Weights of a small image classifier: activation gelu.
Rows from block 5 of a small image classifier, named by matrix and row number. Rows with one number within an expert belong to one neuron, the router's apart. Each number is 128 + 24 x the weight over its row's rms, rounded and kept within 0 to 255. All counts start at 0. Numbers have three digits each.
After each expert's rows are labels from the 100 images, of 14848, where the router gives the expert most weight on average: "top examples" is what is common among them. Only what is clearly more common there than usual is listed. The data: microscope photos of single blood and bone marrow cells.
# router: slot weights (model.blocks.5.mlp.router.weight, 16x256, trained with AdamW), inputs 128-255
# up: expert up (model.blocks.5.mlp.up, 16x64x256), inputs 128-255
# down: expert down (model.blocks.5.mlp.down, 16x256x64, transposed), outputs 128-255

# expert 2
router.2:112166144095159110164110149106109150077112101110131165131141153119111141151111095078145124104088105121139114128114142161143128113174088098124109130115134153097130146112159146137120108141100111135125101147119128126093083085110127145150131105133162142117127121101123099146133096169185139148128150150114183097124080125132132085157144144147092177112105135139113174158103118168128117120089
up.0:129135132161176110068133159082130121109135079148211129133149086151128150151120119163096126127126116081101115078143128123150179103119128138134096129130124117110110112118128166132136129127128124114132119140147132113128132126147072131139153182132119126117156132130160129101130128134163114130128119107122132129128139133143196138111100175110094131136110085131091129129062125076126097129139
down.0:099144138207131184095104127140162128102122122128045166114144128128100130125067127167109129146184110138161141128125118128170127125128123129106095117126128124127100147118156094139120128110128128146127137128092130101123175119128172169139000110130135131129130122128119132128123128128158128132130123113113083154136148112128179099133128134128140144127175114096110076130138127115121128072155
up.1:093129109131117113085116129128128134101119100084001140121134098133100135111128110125108133127167126123120152126123138108134159131127110128135131136112122132146092122130115137164148128128117164097128130146128124105162128123128125136157122167147112128124099128123102129128126127126083112120154156117137070100129114105131116079128202071125165140128122127111125127140168133128143133161161
down.1:075142120161131146117132085134119128138138075122116081112121128128136128128154107163130127129174128142136139124128144130115126128128167121141127130106127143138126141130130136108128128143121128147140149128115087132131145111117128122136114119142113100127129108099090126128154128128153133129130129255099125129171083114128089136141128113128097123173127131121099054129131148151120129127078
up.2:129128119129143128114126062155124161121185109128133125166101116165126141142122133216171131124114124146136158133096125140128120097143138119128115141127145132122141131148125127197129119137129099110126125115126127134130128124105186107104131159113088130076128139128128128119133130129128144125148144210129129086106125134137141174079133122116157082130113127108137093112128138062107185130104
down.2:126128143144110128171123163062151128130133132129173118130137126128140128113167127065151128118176150159108126125130167139060110128128145131146098102144128127082140115143123155123126130119151128124120096128108160209101126137111098105119141116113157132132132157151137132128156128128175129129081120135169104118157114088128134094105128173128134108147145151128057176128124131127130129153175
up.3:128136124059132103130140084166091171088001135110089157138125128124131100129130127146130118131091165162144125126149128154107149159148119128117120071126133111124151123108137120157145151120122129125130129105133128133124107108125140144123037131110128120172099106150159131127119134150163153159084126199157179134089119139103154125109135138140136142128114104042125128142143128128114099137151
down.3:118131139117126138135106122121158129173129115128217127131118128128136128138104117014139128121130144135157091132128113128153128129128123182145146127129128140142096187156151083120127128126132128174158129128162117129144158167093127125177135121174126110127128131163140108128135128128149148117171128132129100146174103112128118103171128116128076123178098211100090122130123120138124128148048
up.4:231157131114137068141128127130153132146067153094122141145139133179124145139127116111110124136175106141166149122133133101101128128128089146129134114114129125128190142128149137088106157135108122143128130152129130171126123150114128126127128109138132121145136103119211127085141128104141129123147164071156127122124133164147132034074105111124131131129187131117080127154079130153128165103129
down.4:117118136130130105151137110181126127128133063128102084155113128128151128128111126142135128130141188158106135130128147128093121128128133121157148103140128156110149133048113061116124128124150128157117111128150103148137129049135137133121141117132087130140128128155126120128176128128171128133113130139121123165112124121128072138145128095128157131165116223137162064128120102119152129196097
top examples: cell type: promyelocyte

# expert 12
router.12:125119114142146099136116134108140120115162171140102103111096142151132103128111114131115134108094105111144094153160159110131100120088117095140117127116133091143135141114082121136120113170145086099123192173150168122098128081110171133154181094146144126097172090116102161099105103138135140077140141120143155109107130111151120097088116114149104145137098109145143126127116163147132161164120
up.0:134137135126129124091128140101109119123124129148128139130135149095162059129120167102131106104204133170162088123135136098102120137144124123110136118125134105121092136146206108117178131142127134140128128121144144166141160068150149125118128150128114130169126106142136122124152132141156140102128129147100140122133126124134161114139136089125126122121129132125128128133125118128124114140153
down.0:109130126131126124150112132133142127136127065128151148154117128128108128126145098138218124129119133141141138130128181128145136128128138116115128115108128111159156202000150135122123128118127128148147110128143113126127111145146158132133132117137143126124128127155149128128151128128117133127138121112139150149128124127128122131119128173128122112199131140149106194128140078128125128131185
up.1:101095128104114083130108150176181134136143152090166145127123130099109148142136137129126130150085129155132132155199121192105127128132117145138110128165146164143111139127125114107133116130134133126113136120126154158127108096128124126128103126155123154132071116127109137125151121130165145131167130172162166102134128143128128113106112136153125130125130153138131135137156167094129150149119
down.1:147138144098127074084127118112148128124126127128056129134139127128123128116158137062103126121153120119153145128128133128127137128128109123172137131136128130128100112070104116128127128131133128121076132128155115142110096182141198148080129098169168183120127147133182126128090126128100084128164131150163103177127100084128154121123128114128134130068184164121127105128129104120134128100117
up.2:132083141169160101159162102135137128122124108129133127142146126166146093084125158127078104094141128123129156131144144117116147133149148109128126158123137145115133142125128170144168099140125135168120133128128137131114163083115089108097144129114132144128123110096084152134125136101140184154084123115134067076089127130101118126129124133118175112128142172126140123106071127129128158114128
down.2:106161141097125126152163160081125128130153090128125092127164129128123128131143121175145128128128179060138122130129101128116130128128147089116193141111127205128113155155141108120129127110128128123128078128086126138130132086128111086130132120136123096126128128129116136128123128128113124127133128159143097100151132079128135120148128109128137087123120116099163097128128089133176128125176
up.3:139117085143073128075108153107125102129130157071130123128154128108083146157126139139166116146119132133042087128127127128118123165140138125155126101111135152123134106129130171237120124127129117129124123140129112102108128143101125128131145125132125122115255135128149128129129127117107115151143100127143154164153127131149121131124123152127131095128149125033193095113125129131126114133131
down.3:116127121106127089155124109074091128120157155128107147119122128128126128129095130107107131129125132149137128112131196129109123128128158113092155134163128115113075090150160170147136128147128128129114108127136141140065109121075097159118184142167102160127128120159114139128168128128092113139100126104153155098100119118128172103116128114128110169152138157142148129128140132158110128202057
up.4:066123124121107128129145088127103131164118133128126101128126088124111175145175222122159116117165152120125144109130113139150128146143123122067117129131141147127137074102128129065126143123128128111114127139125129137142111128126138126131114077138142118100093127133124127120111128107179117152169157093196157105154128126123108138129139126126155166127149125139124070130185123094125182141153
down.4:127117137150111107128160141134120128118171114128081152141133128128141128116145128105121127143137153131122141132128138132146103129128091147133042138119128158115123086122130119132135128151128127092168127128107118144136133167154134109097086125094134159138129165170060128128142128128136120126132131130113179100161128102128114144157128075128146077124156172144134123127112147125120128143148
top examples: cell type: erythroblast

# expert 7
router.7:130093126108129134147136190148142142122147146144139116127152118134126075094121121148181129124128157102145084147116153123150128095064110096113128159164150118152097155151099122100080113143115099108147171163116121148107170115186154117150147132139098156163137111146124167119123133131131145074144170144125153108112127140105124135160098113076117129116087107167137138163167112135152118130149
up.0:244181126137126137091139132126127123144137114128127136098137120093121062117108116110107124116106140128184129102137118132118104160131118130188114068122100125133134135122104139188130130125115128154124126119145129129134083124132128130132125145164134134163131116130154126128128122139169127092109128132212145117167136096130005073152136130116129142141125137090126127106134145143128119131093
down.0:122123127144127067138121115166132128132130146127149134122133128128129128136141193153150127128114110153120126126126180130115133128128124100107164179119128135129179118087115045147121125144121128146116208128121129140128127085120157202130140149094115103131128117098127115128129128128146117135171122116139119146110098070128078175108128188128080131174091130142131130128147122124137128128103
up.1:195129129119168184150146092185143143110170123123000131132141084144127205127110109128162127128097126141126159154159129126127215183120148113158130109129131122122105132096118111115131129134129128121128131124128145158100124129124128122128126124139123129135116131130142133128097122132105206120146173142124115131129137152120126111154108053130196082127145128107155134130112128167128176130119
down.1:108118130113127088104098170133136129128120092128167144128115128128098128114108116163144128118080105153139126128128114128060127127128162111150089118161128180142118150150138105114128122139136128127121110128131156170138138142114146161126105089139132157139127125093149126128105128128168114121120128090123119108084114129128149093125128135128200079159118086083130126129121129150142128121145
up.2:037108128157107103149120140151104138186129125092039100124128111136143111139135124133138118139092190129156142124078128142145160117084143128168142130124128127137126128146124112161106134135126125137135134109110137099138109087141166109102134109107117123155159125109161127157145130131155123130161121094147105111124139111125130124158125147122106043133172162107175119114166128202126188118129
down.2:119152127134117150139102152117114128114127148128141154106178128128121128132129174179148126130148121188152125128128103126106124129128102111154080126163128159145141130067102152133129128131135128116163124128152111113106138188100127120120125093116158102135128097151148135128139128128117156102123128136126136134143139098128161140097128132128100118116096096124020125128139139137133128063123
up.3:038133124130199174116129124104165118145151127125126110128145129088137157133127108090104127120150150140150103159119129090141162095133120128136129130138123146128085098143126167091134185123131128139129124127128129073113134146122123133125133136143143128127127158124153113131127128114166136147127141080138175122131129108130133161125065157144140121128140166119117113131152105126137120129077
down.3:118117102145124132154131107154146128136126126128121087119082128128137128126121130158146128128189139083117131129128138128159147128128161144076172094138128112101081086182120105128127128137121128180129135128082110151124138153210151085128135184128150130118128130133042130128117128128126134138117130104127172171118148117128064109167128137128138128089110079138146116128122106131135128158148
up.4:083133122132131135130131119124130133134126130128149126131139119189135137129129166099118120116129148127128133112060108153129123042107152127064126102131129127119082130120127129036139089111123148136128124130128129078131096083119127106110099101090096095124122129156116136138125129136127207128126152114130092182126136128134193165166111202128135109122099153108128142136102127063118136140140
down.4:135125125118136156128139137181109128121129124130185108107153127128110129100150129095168128109084129084122096126130157128142096128128110092135164140134128128084166148103150144109145128127136128151128093128126163131121134182116133129128128111113135180120128104161140139128134128128165146114191122116105143147096141134128088132130128147128142182109041153133109142128172070127134129119126
top examples: cell type: artefact

# expert 5
router.5:150142136144173118125133112096142143122171139098149133141113149144123150162148119098094152091144108145133140082132117115112172143119114101110152112143087100103117087129126154108129143125102140086121116110117115154146125121125133107136102144145148136108137132097092137143167130097092097153118151131121146151083143146089102093145125153139120123155107093152090114184161125104110159149146
up.0:157121132177153128138144135129121145109163121148131124119133128130129064124144093113067104136163125129128129128168119116178145119080238146137129132083135118129171136138129130164128107145124101103126120104130124128164137150124196110115120098125130144169135131135175176134128128133140174116126147147102116171136128174103139113131076142122153101127120108127134144118134123142114133099128
down.0:088127146103123151114133126121130128124121110128119148140106128128101128143112111130076127125155149164143128138127065128116137128128128145158143130154128128162129138107111130120126128131128128041112161128111134104138126157071149104072128145145133112126128131040151106128120128128114130132167127106129177158063133125128090174135128151128108072131140130119161095128126160128109128198092
up.1:128213152148141110152109123156138156086189107112139127134142124082134091112119136127097155132117123111092159129146131097102126117124146125123124122116114128135140134129127079216200136087125133123124113112123139137119157145107128146130081130129121128151125110157093148130124131119051170125140213136128128131125134139118126130095090019120134076120125119098101142116124130128157129134119
down.1:122113131110123155080128140133048128129149125127223096129139128128128128133122137195079132128179157157089132119128136128110125128128141123173147115121128101136108127091126090128129128110142128185104143128139123080109128164134083094093165158148095102129128151081087129128154128128140164116156129122111164151120107105128171128090128124128122126137157134145064134129149133128181128103103
up.2:131165136127144097173127088135130142129116107126145123132116138125127084134112134097091165118131132158166159131125129105133131157167128111051150101123149132116159129164127174143152196145121153128141130128160128085111119095125130127128157134095129147147216127092169141116130140127126143121185126131134140127118120147133074123125145127117129126125069136107120106147110137104138128170111
down.2:110094149122131085146116136121105128120126133128146120149124132128188129116172149117165123127194135106087115130128089128201119127128101112146124129077128147141128131109126169124130128135128128162179107131060128113123138165142091179116138103079169153130128155134094148128114128128135124131134125128134160108164127128128119131127127102128117129139123119098143162128133166126197128066160
up.3:055179129126180166151136127086148125108124089111130084111152131113140151126127058072118145126156108124124090125128130123162137086124116119131129084176166159138129117128110147143168156131135122129125130132124131112128136175098127123124148138143143115130123166130091129135127130123199127139107136131097126181147131130127112130123099079123117120103161119142160128146130125091126129103130
down.3:152143141141131152126128107153093128155128096128204139170108128128143128128173130147128127129149151129125127127128208128157144128128127094119089113124128090136106106075074082123128128100131128102098196128084121103146131069099097129130148121166114129134128124033153119128144128128100130126123127167118118137093141096128156123144128133128185124128120114196073108127125123120147128094135
up.4:122121122144142121106128187142126132109085141140151076128119073124136099118130125140159125113129161129104100150129112144138134118171021131137132127109130144120106104128060118120163127132134128154130140130139132131150124151113082117119133085109149128177088136122133124132131125130125106122195116108118196119130120101125151115117069110128134084118126133131159165113198128137102086128107
down.4:146173106132129089121140123122129128146126155128189088122137128128128128128126114123124129150147159033134150133129178128138140129128125103135123103136128166096116107127118103117126125132128128145176145116134105180149122099121163101122110120132098137125128119169107154128172128128125139137162127118203079151162116141128119134143128092128123143107089178140127128128122081131124128156152
top examples: cell type: blast; cell type: artefact

# expert 8
router.8:136120128155135146163189095141092155131160091117102105118119125128157089139138106121115144132132114130105162109151174122125157118102107118123109128138111116112150113099106149126166140117155067135084101115119121147155131122119130143130101135162161125148164092114093166116143164111106123128088127108134100109095146134069138094139151140142139108119118097104100135146129111143093146114137
up.0:136112129094142126122128124137129109139079137164131122148156156098135135128114067134089127156127130103131128142097122051125181116161104127129127141149121128129211114119119115129122135145119137149120132118125136205127127218140136111126155149145127128129099171101151126129095128128155117130150169190078169140158129118122100123129085135092128145121168167076110120120135124121135092110130
down.0:148125155124127126159157126101137128130111145128159149140128127128113128125113100134104130133173117145123106128128128126114128128128144112212153126186128133137115141146087058126129128126128128134136070128128159139128135255129157116107121200146133130137128113127147132128165128128076131130119129144110149078112126115128119119118128163128129131148156126119125160130128114132124128141123
up.1:120187121124103094070095176132128160092155127143152127129130124231102117142119193112165139129127083145094111121138120129129136140112153131094148137121118131137131138121117136165114118130139135129118128150115129145082116128115117134130134169098140141134144128150155128131121126144086125131139141120141083108153153141137132117127133117145074134128135126226134110106169115140135134121111
down.1:094140131131122118111156129131155128138130090128122157138079128128133128134082112183109130140127126112120127131128209128119115129128128161089130114133128099129121120186160117128134128117118128124130100128093114105128102113114118133110203133134125119115128084143093123128155128128116118169112130144196143166145098128128123119121128085128137134163085101148115100128126131129129128130101
up.2:094149128079100130124122113108149174149021134138130120130122089120123152123123133131173117128136073173128182124107127101127121178130148131149147128140128143142117149133122140194141129143112128115112127128095148120116106102127129112128136248124126127110187130132160128139128145140149129098166135143144117133217104132141118097116122101130157116119145126168118117080125133145132133143131
down.2:180135129130128122200142125149114128129133113129122149132130128128168128165123101133082128143141150089101127128128100130089134129128122160148114144105128122129117099143106104132128128104118128141112136128126124103129104125129074148127180145131141130131128131162134137128156128128158130158081127154133051083204149161128103092128128119128116149158119187128142130128118045127103128139133
up.3:185232130162140098127115126127151135134139109133104133101153146118135067157129134161173124128103130118072173133127131123130129132127094127144130137128129124132175097127128109138132156124129125145140123129128129058129130102107100143126126180090122128127154078117162127128132131132131078128183122166129116164118145133119124096086131107126087050129109165116131156130131117143128138125162
down.3:123107100133121067158130123105101128144137090129108126137126128128147128128177148186031128123103115157127104128128114128150128128128149124172097153128128125106133151151148163146128128126128128086139144128105131151125095080114083155097116083168113127112128144134119150128141128128138127128152127125151120128123126147128118118129128151128114128118161118157138148128123123122130128121087
up.4:117191140120155127196124139130122129120122128139135158094116159048143094101115111128110129138180081047128204123077142117131124112158140144144143131130132102140107169187131152125164113139111140127133130118127091152123129127134154128128164119128118136159170151127026108123140118116125137123092138177125127128129121128109066095133186126114123117116152123162141148092097128132152114153124
down.4:142119131129132172082127126138125128136141117128135148132160128128131127128152120128092131110091128110142163127128112128148124128128107092142143129142128137105122110134133148128113130170139128167125133128211133103143135120125100155107091055127113114129127139172092141128168128128147150117130131152123123163177155023128131134127128156128164159117099119140088098128156178125148128125185
top examples: cell type: lymphocyte

# expert 13
router.13:173113100140130123104131151148131113157123127153106084099136114153129111099143106166166135127110162132093106093180124144127169103075122116129097171108097107156128158124097149111107142188127079163100142123094130173097137156159138135142129137172118102184141144154117170151140156107173106102165122110143140122106167166113130089147106121130136086141119153134115153147123106128137113119100
up.0:145128137133106162134134098141127165108106123139039135128126168127162153142128130088165131121087120131136139078132127163127044135138097133143125233137128146112126148128122082133146131123125129126120142121116120205131118094119143136130125176120116136136134111133152128128142125199106143127133132122130081113104134119127141127141197082119103133124128111187149130131138136175127160137149
down.0:132159129126126099100165150142127128128128150128173117124121128128103128130124121162115128110125102128138128128128108127123125128128128140094172153125128148147121148139111171122128128124116128123147118128097130119125120127141152059121101067140144154143128117150135135128122128128128130126133128097149232171069102150128136145134127125128105123118082151095119122128122119136152128114132
up.1:155146135173137128125144118113184165132175104171099128144104109155149129133124189128223110139107129120046155142133118142153114149126097131167128182120166128162058128128115133124125107135120128121128131099127135255117126123145151117133142136143121123125151130121139144128132117156115150120166125115114124116127130134127142053131145128115149094128131134114171124112086097134128127134175
down.1:110084130166127080127150120103141128119139032128113133138138128128122127139084133178112131120093133176134128132128116128125168129128113119105148120129128141088128137137112157131119128131130128133129114128165133134128129125160135051096156087112135139128128139098106131128147128128149118122187131080087167111129095127128132136122128103128088124147132118119135136128128110129137128127127
up.2:111096131105128130170129075124127111105152126103160138128140119154135110128119139136129163125127120113129076135162128151130068146130121127108134126091151131155225121128144184135119143154135128129135129123127105176142122117120117159125165128108128129130192149135137135124100137112127136132152100104133089110127124133180159077121127148141094106128126101112133118126123136136123074135150
down.2:124115128121119127125086107156126128144132107128132128111151128128140128125189136146142127099128133127130128123128122128127123127128157146193128141118128126081127142130134168124128127108132129125124135128147113153115149133118127153128108167129131170117128126164153103128125128128111122136114127125185115176128113062128128113150128129128059151118195114131192175128123196131148128074100
up.3:133138108160113118183127138124130169150146175103127125141128147131157072128155129104136145127169125162153170143092123167121131112119194119073164096133124128140115190122129124202111134126110129127128127129110131141118116114132163131129120159139151113119077099172153116139135124127118152135127133130149153114146120126135084115162100132138117119130104129040132116128114125152109138127177
down.3:118132128124126149106151157131157128131125203128140134122143128128121129122142141158129129120142145120120124122128148130122129129128138135232139126089126141096130116124129145138131129138138128142108096128098065105119089043142161148143137169132116108125128105109160141128117128128147132134115128146130110080093176162128076122134128124128176122105178077128193117129179100129152129061116
up.4:126079128120125120126097154125123126141144129114153131133126126090129100133142105212132131135150129099143072130134112142112115114128140128128128113129113129128107101128133255147092116134122128134133135128126126137128128169128128188125111123105164123141197198101107125138090129104147128137147137142129126098136128112123118136107113133119126078128125141089124147129120104127128104131085
down.4:122132143127120118186135125151069128128126129128124173122136128128158128147154139086157128129118118144128123128128124128149123128128132121143136136176128098148107118108147091156125128129144128176127144129171128138092128063084094132106031110145119127126128116119105137128138128128071129145111128121161098205141171158128145117134128147128089163076195135148099139128132173128136128094116
top examples: cell type: lymphocyte

# expert 10
router.10:159146125123149119162168147099076111112120095124167138120155185084138096100088117121106101129164134133130171102096164117167151129153109093094121143128106154133156127118113135095144121128160111127094161138132128132101121162156147138133150146150133155095129090111068094118136129123093156097113100143132137145107104137102169127122174152128138157129132125082110121145131167137125134110152
up.0:051076129119117104123081123142150105111127128128091150129099118079126168086138136115129107128144117098127130133137123126132127128179137135127140184186109124142122138124105071124089151127113136149128129059114167128146124108182125061136126159118118125130128128132145121118126132127133109126124081085129117147155131111178104116143123102132153125128147117158139119107128128058135151131128
down.0:125126122117120196106129131099131128119131133128093177116131127128119128125146111066100133144108088117125135125128081128125136128128133134121160153163128156107124114111029193116139128140128128145132112128147120157128144146078162111122100084143120119126128132249126133128151128128106134101122137167083133132161129113128130155125128121128100128084154138148175112128100136120108128127156
up.1:112121133131102191165105134106153120100148121089122123130116137125110127122106136109129170138114124106148141142076133139128114151126152127097129147118138134108140158128121106127137128096102157116139123138126126124134121128120093132127099073147184125126186142130115125123128128124062133127140081244147124171143119129121178140134158156133133157128128108151125107130097134120132171119145
down.1:122135095131115165139142131120119128133128140128110117120135128128127128119118138150133128126204121134144146124128084128067160128128128101127056149122128083117129114168127065128128128109130128109168145125124113151121119113077143134132138094133152105140128117082150128128091128128127124129168126114147165128130118126128115037124128126128151104080088162119043120127132135131115128097128
up.2:105118125126138139127079085108064128125145102115125107134117098143096144123128059137159117121145107102099131124117127127123054167132142140183127140181118128155155127138211150130121124137155094107134140148124128123136126167202100154150137136136112148124102184111133125134140126114132088137132112115114123117101128125128120101110102146126143173127168152146198144147101129139146118111080
down.2:055094112128129096086101133110166128137129117128131154150120127128128127105116130132149128132081135125140145129128100128141118128128121127127129132183128101163170057101147088144130128200126128133184134128153129113131136081125143066136119108105153138126128135183143124128121128128149127115097128125108168149151120166128127135129127151128155108137157148126115081128118158126058128161123
up.3:123163139177122122138131147141124141091138114131175142133105104151124141121129112125136105123174149048116192166110135161134099098126124126130128090150111150126104164115122142109097116133128130127130124128109103126144146080122135126128146115137126141147112129101128130128113127128131139123149101084117128184134117139139148132132117086129110098129120129110162151141100129110118126128134
down.3:153131108146134153170122128148125127129131145128098113144134128128118128110117136136104128132131130067125133126128195128142190129128163132126129096096128201089099110126140144128136128104128128095129179128118081091128120120129114165125104181136110093129128134133130133128087128128166125130092128104071152103160145122128134126120128123128127113121131093123131142128125085128126128168188
up.4:128113163183120139146139121155138103140142128128127127123127133124140155121135131123126181122172083165157115166168145135071157132134166136104128123123167135127092150149124114079172129127121104135134128092125129107176127062086132148122106136147132115112118124134159128113154130142095127159156153143123146174097127100151064108135127150125134111129098170128139106118108136152125140119183
down.4:057125121122117080129132113130186126126126159128127100137117128128106128133083121122126126117132133123133142130128130128141119128128135116117116112106128120125122210102094170144127128135128128129128130128084120151129147116155126070137139139124129120124128163114125119128085128128103122126064128150157097112207110125128158098128128106128136109086169100118067102129120135135165129142140
top examples: cell type: segmented neutrophil; smear: peripheral blood

# expert 3
router.3:140132100116143138144138114088098103098158074110166125147139152163129114135088128119114150088093118110118111121119114127179105143169133124126156101139108099100106125074163169145141151130118170130112103138144129133094148100096075139150120122121102122123160109105130121134145095123164113176081110112137099139127129098142177132118193130127110143130135163092092165103097122155168103119161
up.0:040155128094017111128094131131139163125192143128098127143108113123170167145128186099128119141134137104101119140162130129100127162118126131062160089120103124135127118134121114126120072156102135117134139121149157112143129209151130097123123174074124126121158134128088131152136128128107099118181107132131160135163136119124169120150143132127115049127147139127128154099125154135108109138128
down.0:116124148112124173147130128147046133121126157128134124088095128128113131130130129152187130128063123118080126128128163141131133127128125168199164127171128119142159175094165125130131129133128128136146126128077156140115143087097126127133102178145112143131128122110108123128128128128110132141127129166117094106110112116128126151085128141128140084156098111120132162129117111130156128168145
up.1:084059127125183129112131091132133138159129126112125105128092134145119140128134134203108096126127125161123144129093135107104131125150219127119131050128127126141119127122140146057128201140128140128150112106126125156129126104124119128126136124130137119170183128166113132139126133123193133133138130125124124144127120117109090125111177124148140107128140123123108117118085129163130061125198
down.1:131114136122125065082144139114126127127130094128059119117163128128130128097153109138126128128114143090148135127125136128155133128128128133115138128107129141161079098157130132146131128140128128143097098128125102119134091166196202143125165065129136155128128189065120126128079128128133113123088132162103129143104096140128125147142128150128106104163157159140130130128118072135144128140155
up.2:159145128126115090104093136122159149201034145112127141128175123161117157129128131102186127109108157144120152135116128152120100157096091122137155146139123113129138170140104103097109076093127153128144120167135137145128107117136160175139131098132124135092051112136115121129131116119127129146157118087134091143116125129122107103145134129130120173130140126134050130173146134163129131124085
down.2:181108132128129154152110129155069127125126115128094096128119128128162128128085148088100128136188129132141141130128150128136148128128101133076081137139128121094122078109138095123143128138131128136070131128115125125129097114070122133148162122193125124126128129156150128128148128128159134134097127096167125145098148165128132145129128140128121121054077106129165159128139132124121128129172
up.3:181183122100056100134117137126114168068146115166169128093114130146126104132122076119156123139127094118154114142146124126128172165134113128148128131152131128127118137150130185146119119139130128071122134124128124006157136108129141102128167142110128128117071096139127129086106129134090128118134138148121163089132114151112132120118165140117098147127106125138161117102130131125128125147128
down.3:109137132131128178182128127111140128134123141129128148135113128128113128128102135148177127128203113124136120133131106128117140128128141106123150139119128137143115100085144075131143131124114128101131126129108135170118127134115128074126099136083131125113128142134101148128149128128131128139131127138110120153143120174128117122132128117128095199137089117182112133128131113132119128038128
up.4:181156145138137113115112148128171085113142124132156104133123136135134091125131142159120080127128064147125131160118128132129120045144107130183128114119125127130204129141124125115126139131122115130134129131126168062148136108123108158128129093146115133124092108157159129118117122128121137130153108129126123169134136119128173130110092147119114132128112132125128108116126134088121128138112
down.4:127149120111122114176130130118111128119128142128121132115120128128137128137194153136117128128113138097122127130128100128122176128128127121102149168138128130139123103129113079109147130155129128120125143128130145161121128105163103051126094118128100148126128111149107130128098128128107136128130134128205133120149104096128114101150128083128093102127133122160140113128131124138116128125124
top examples: cell type: artefact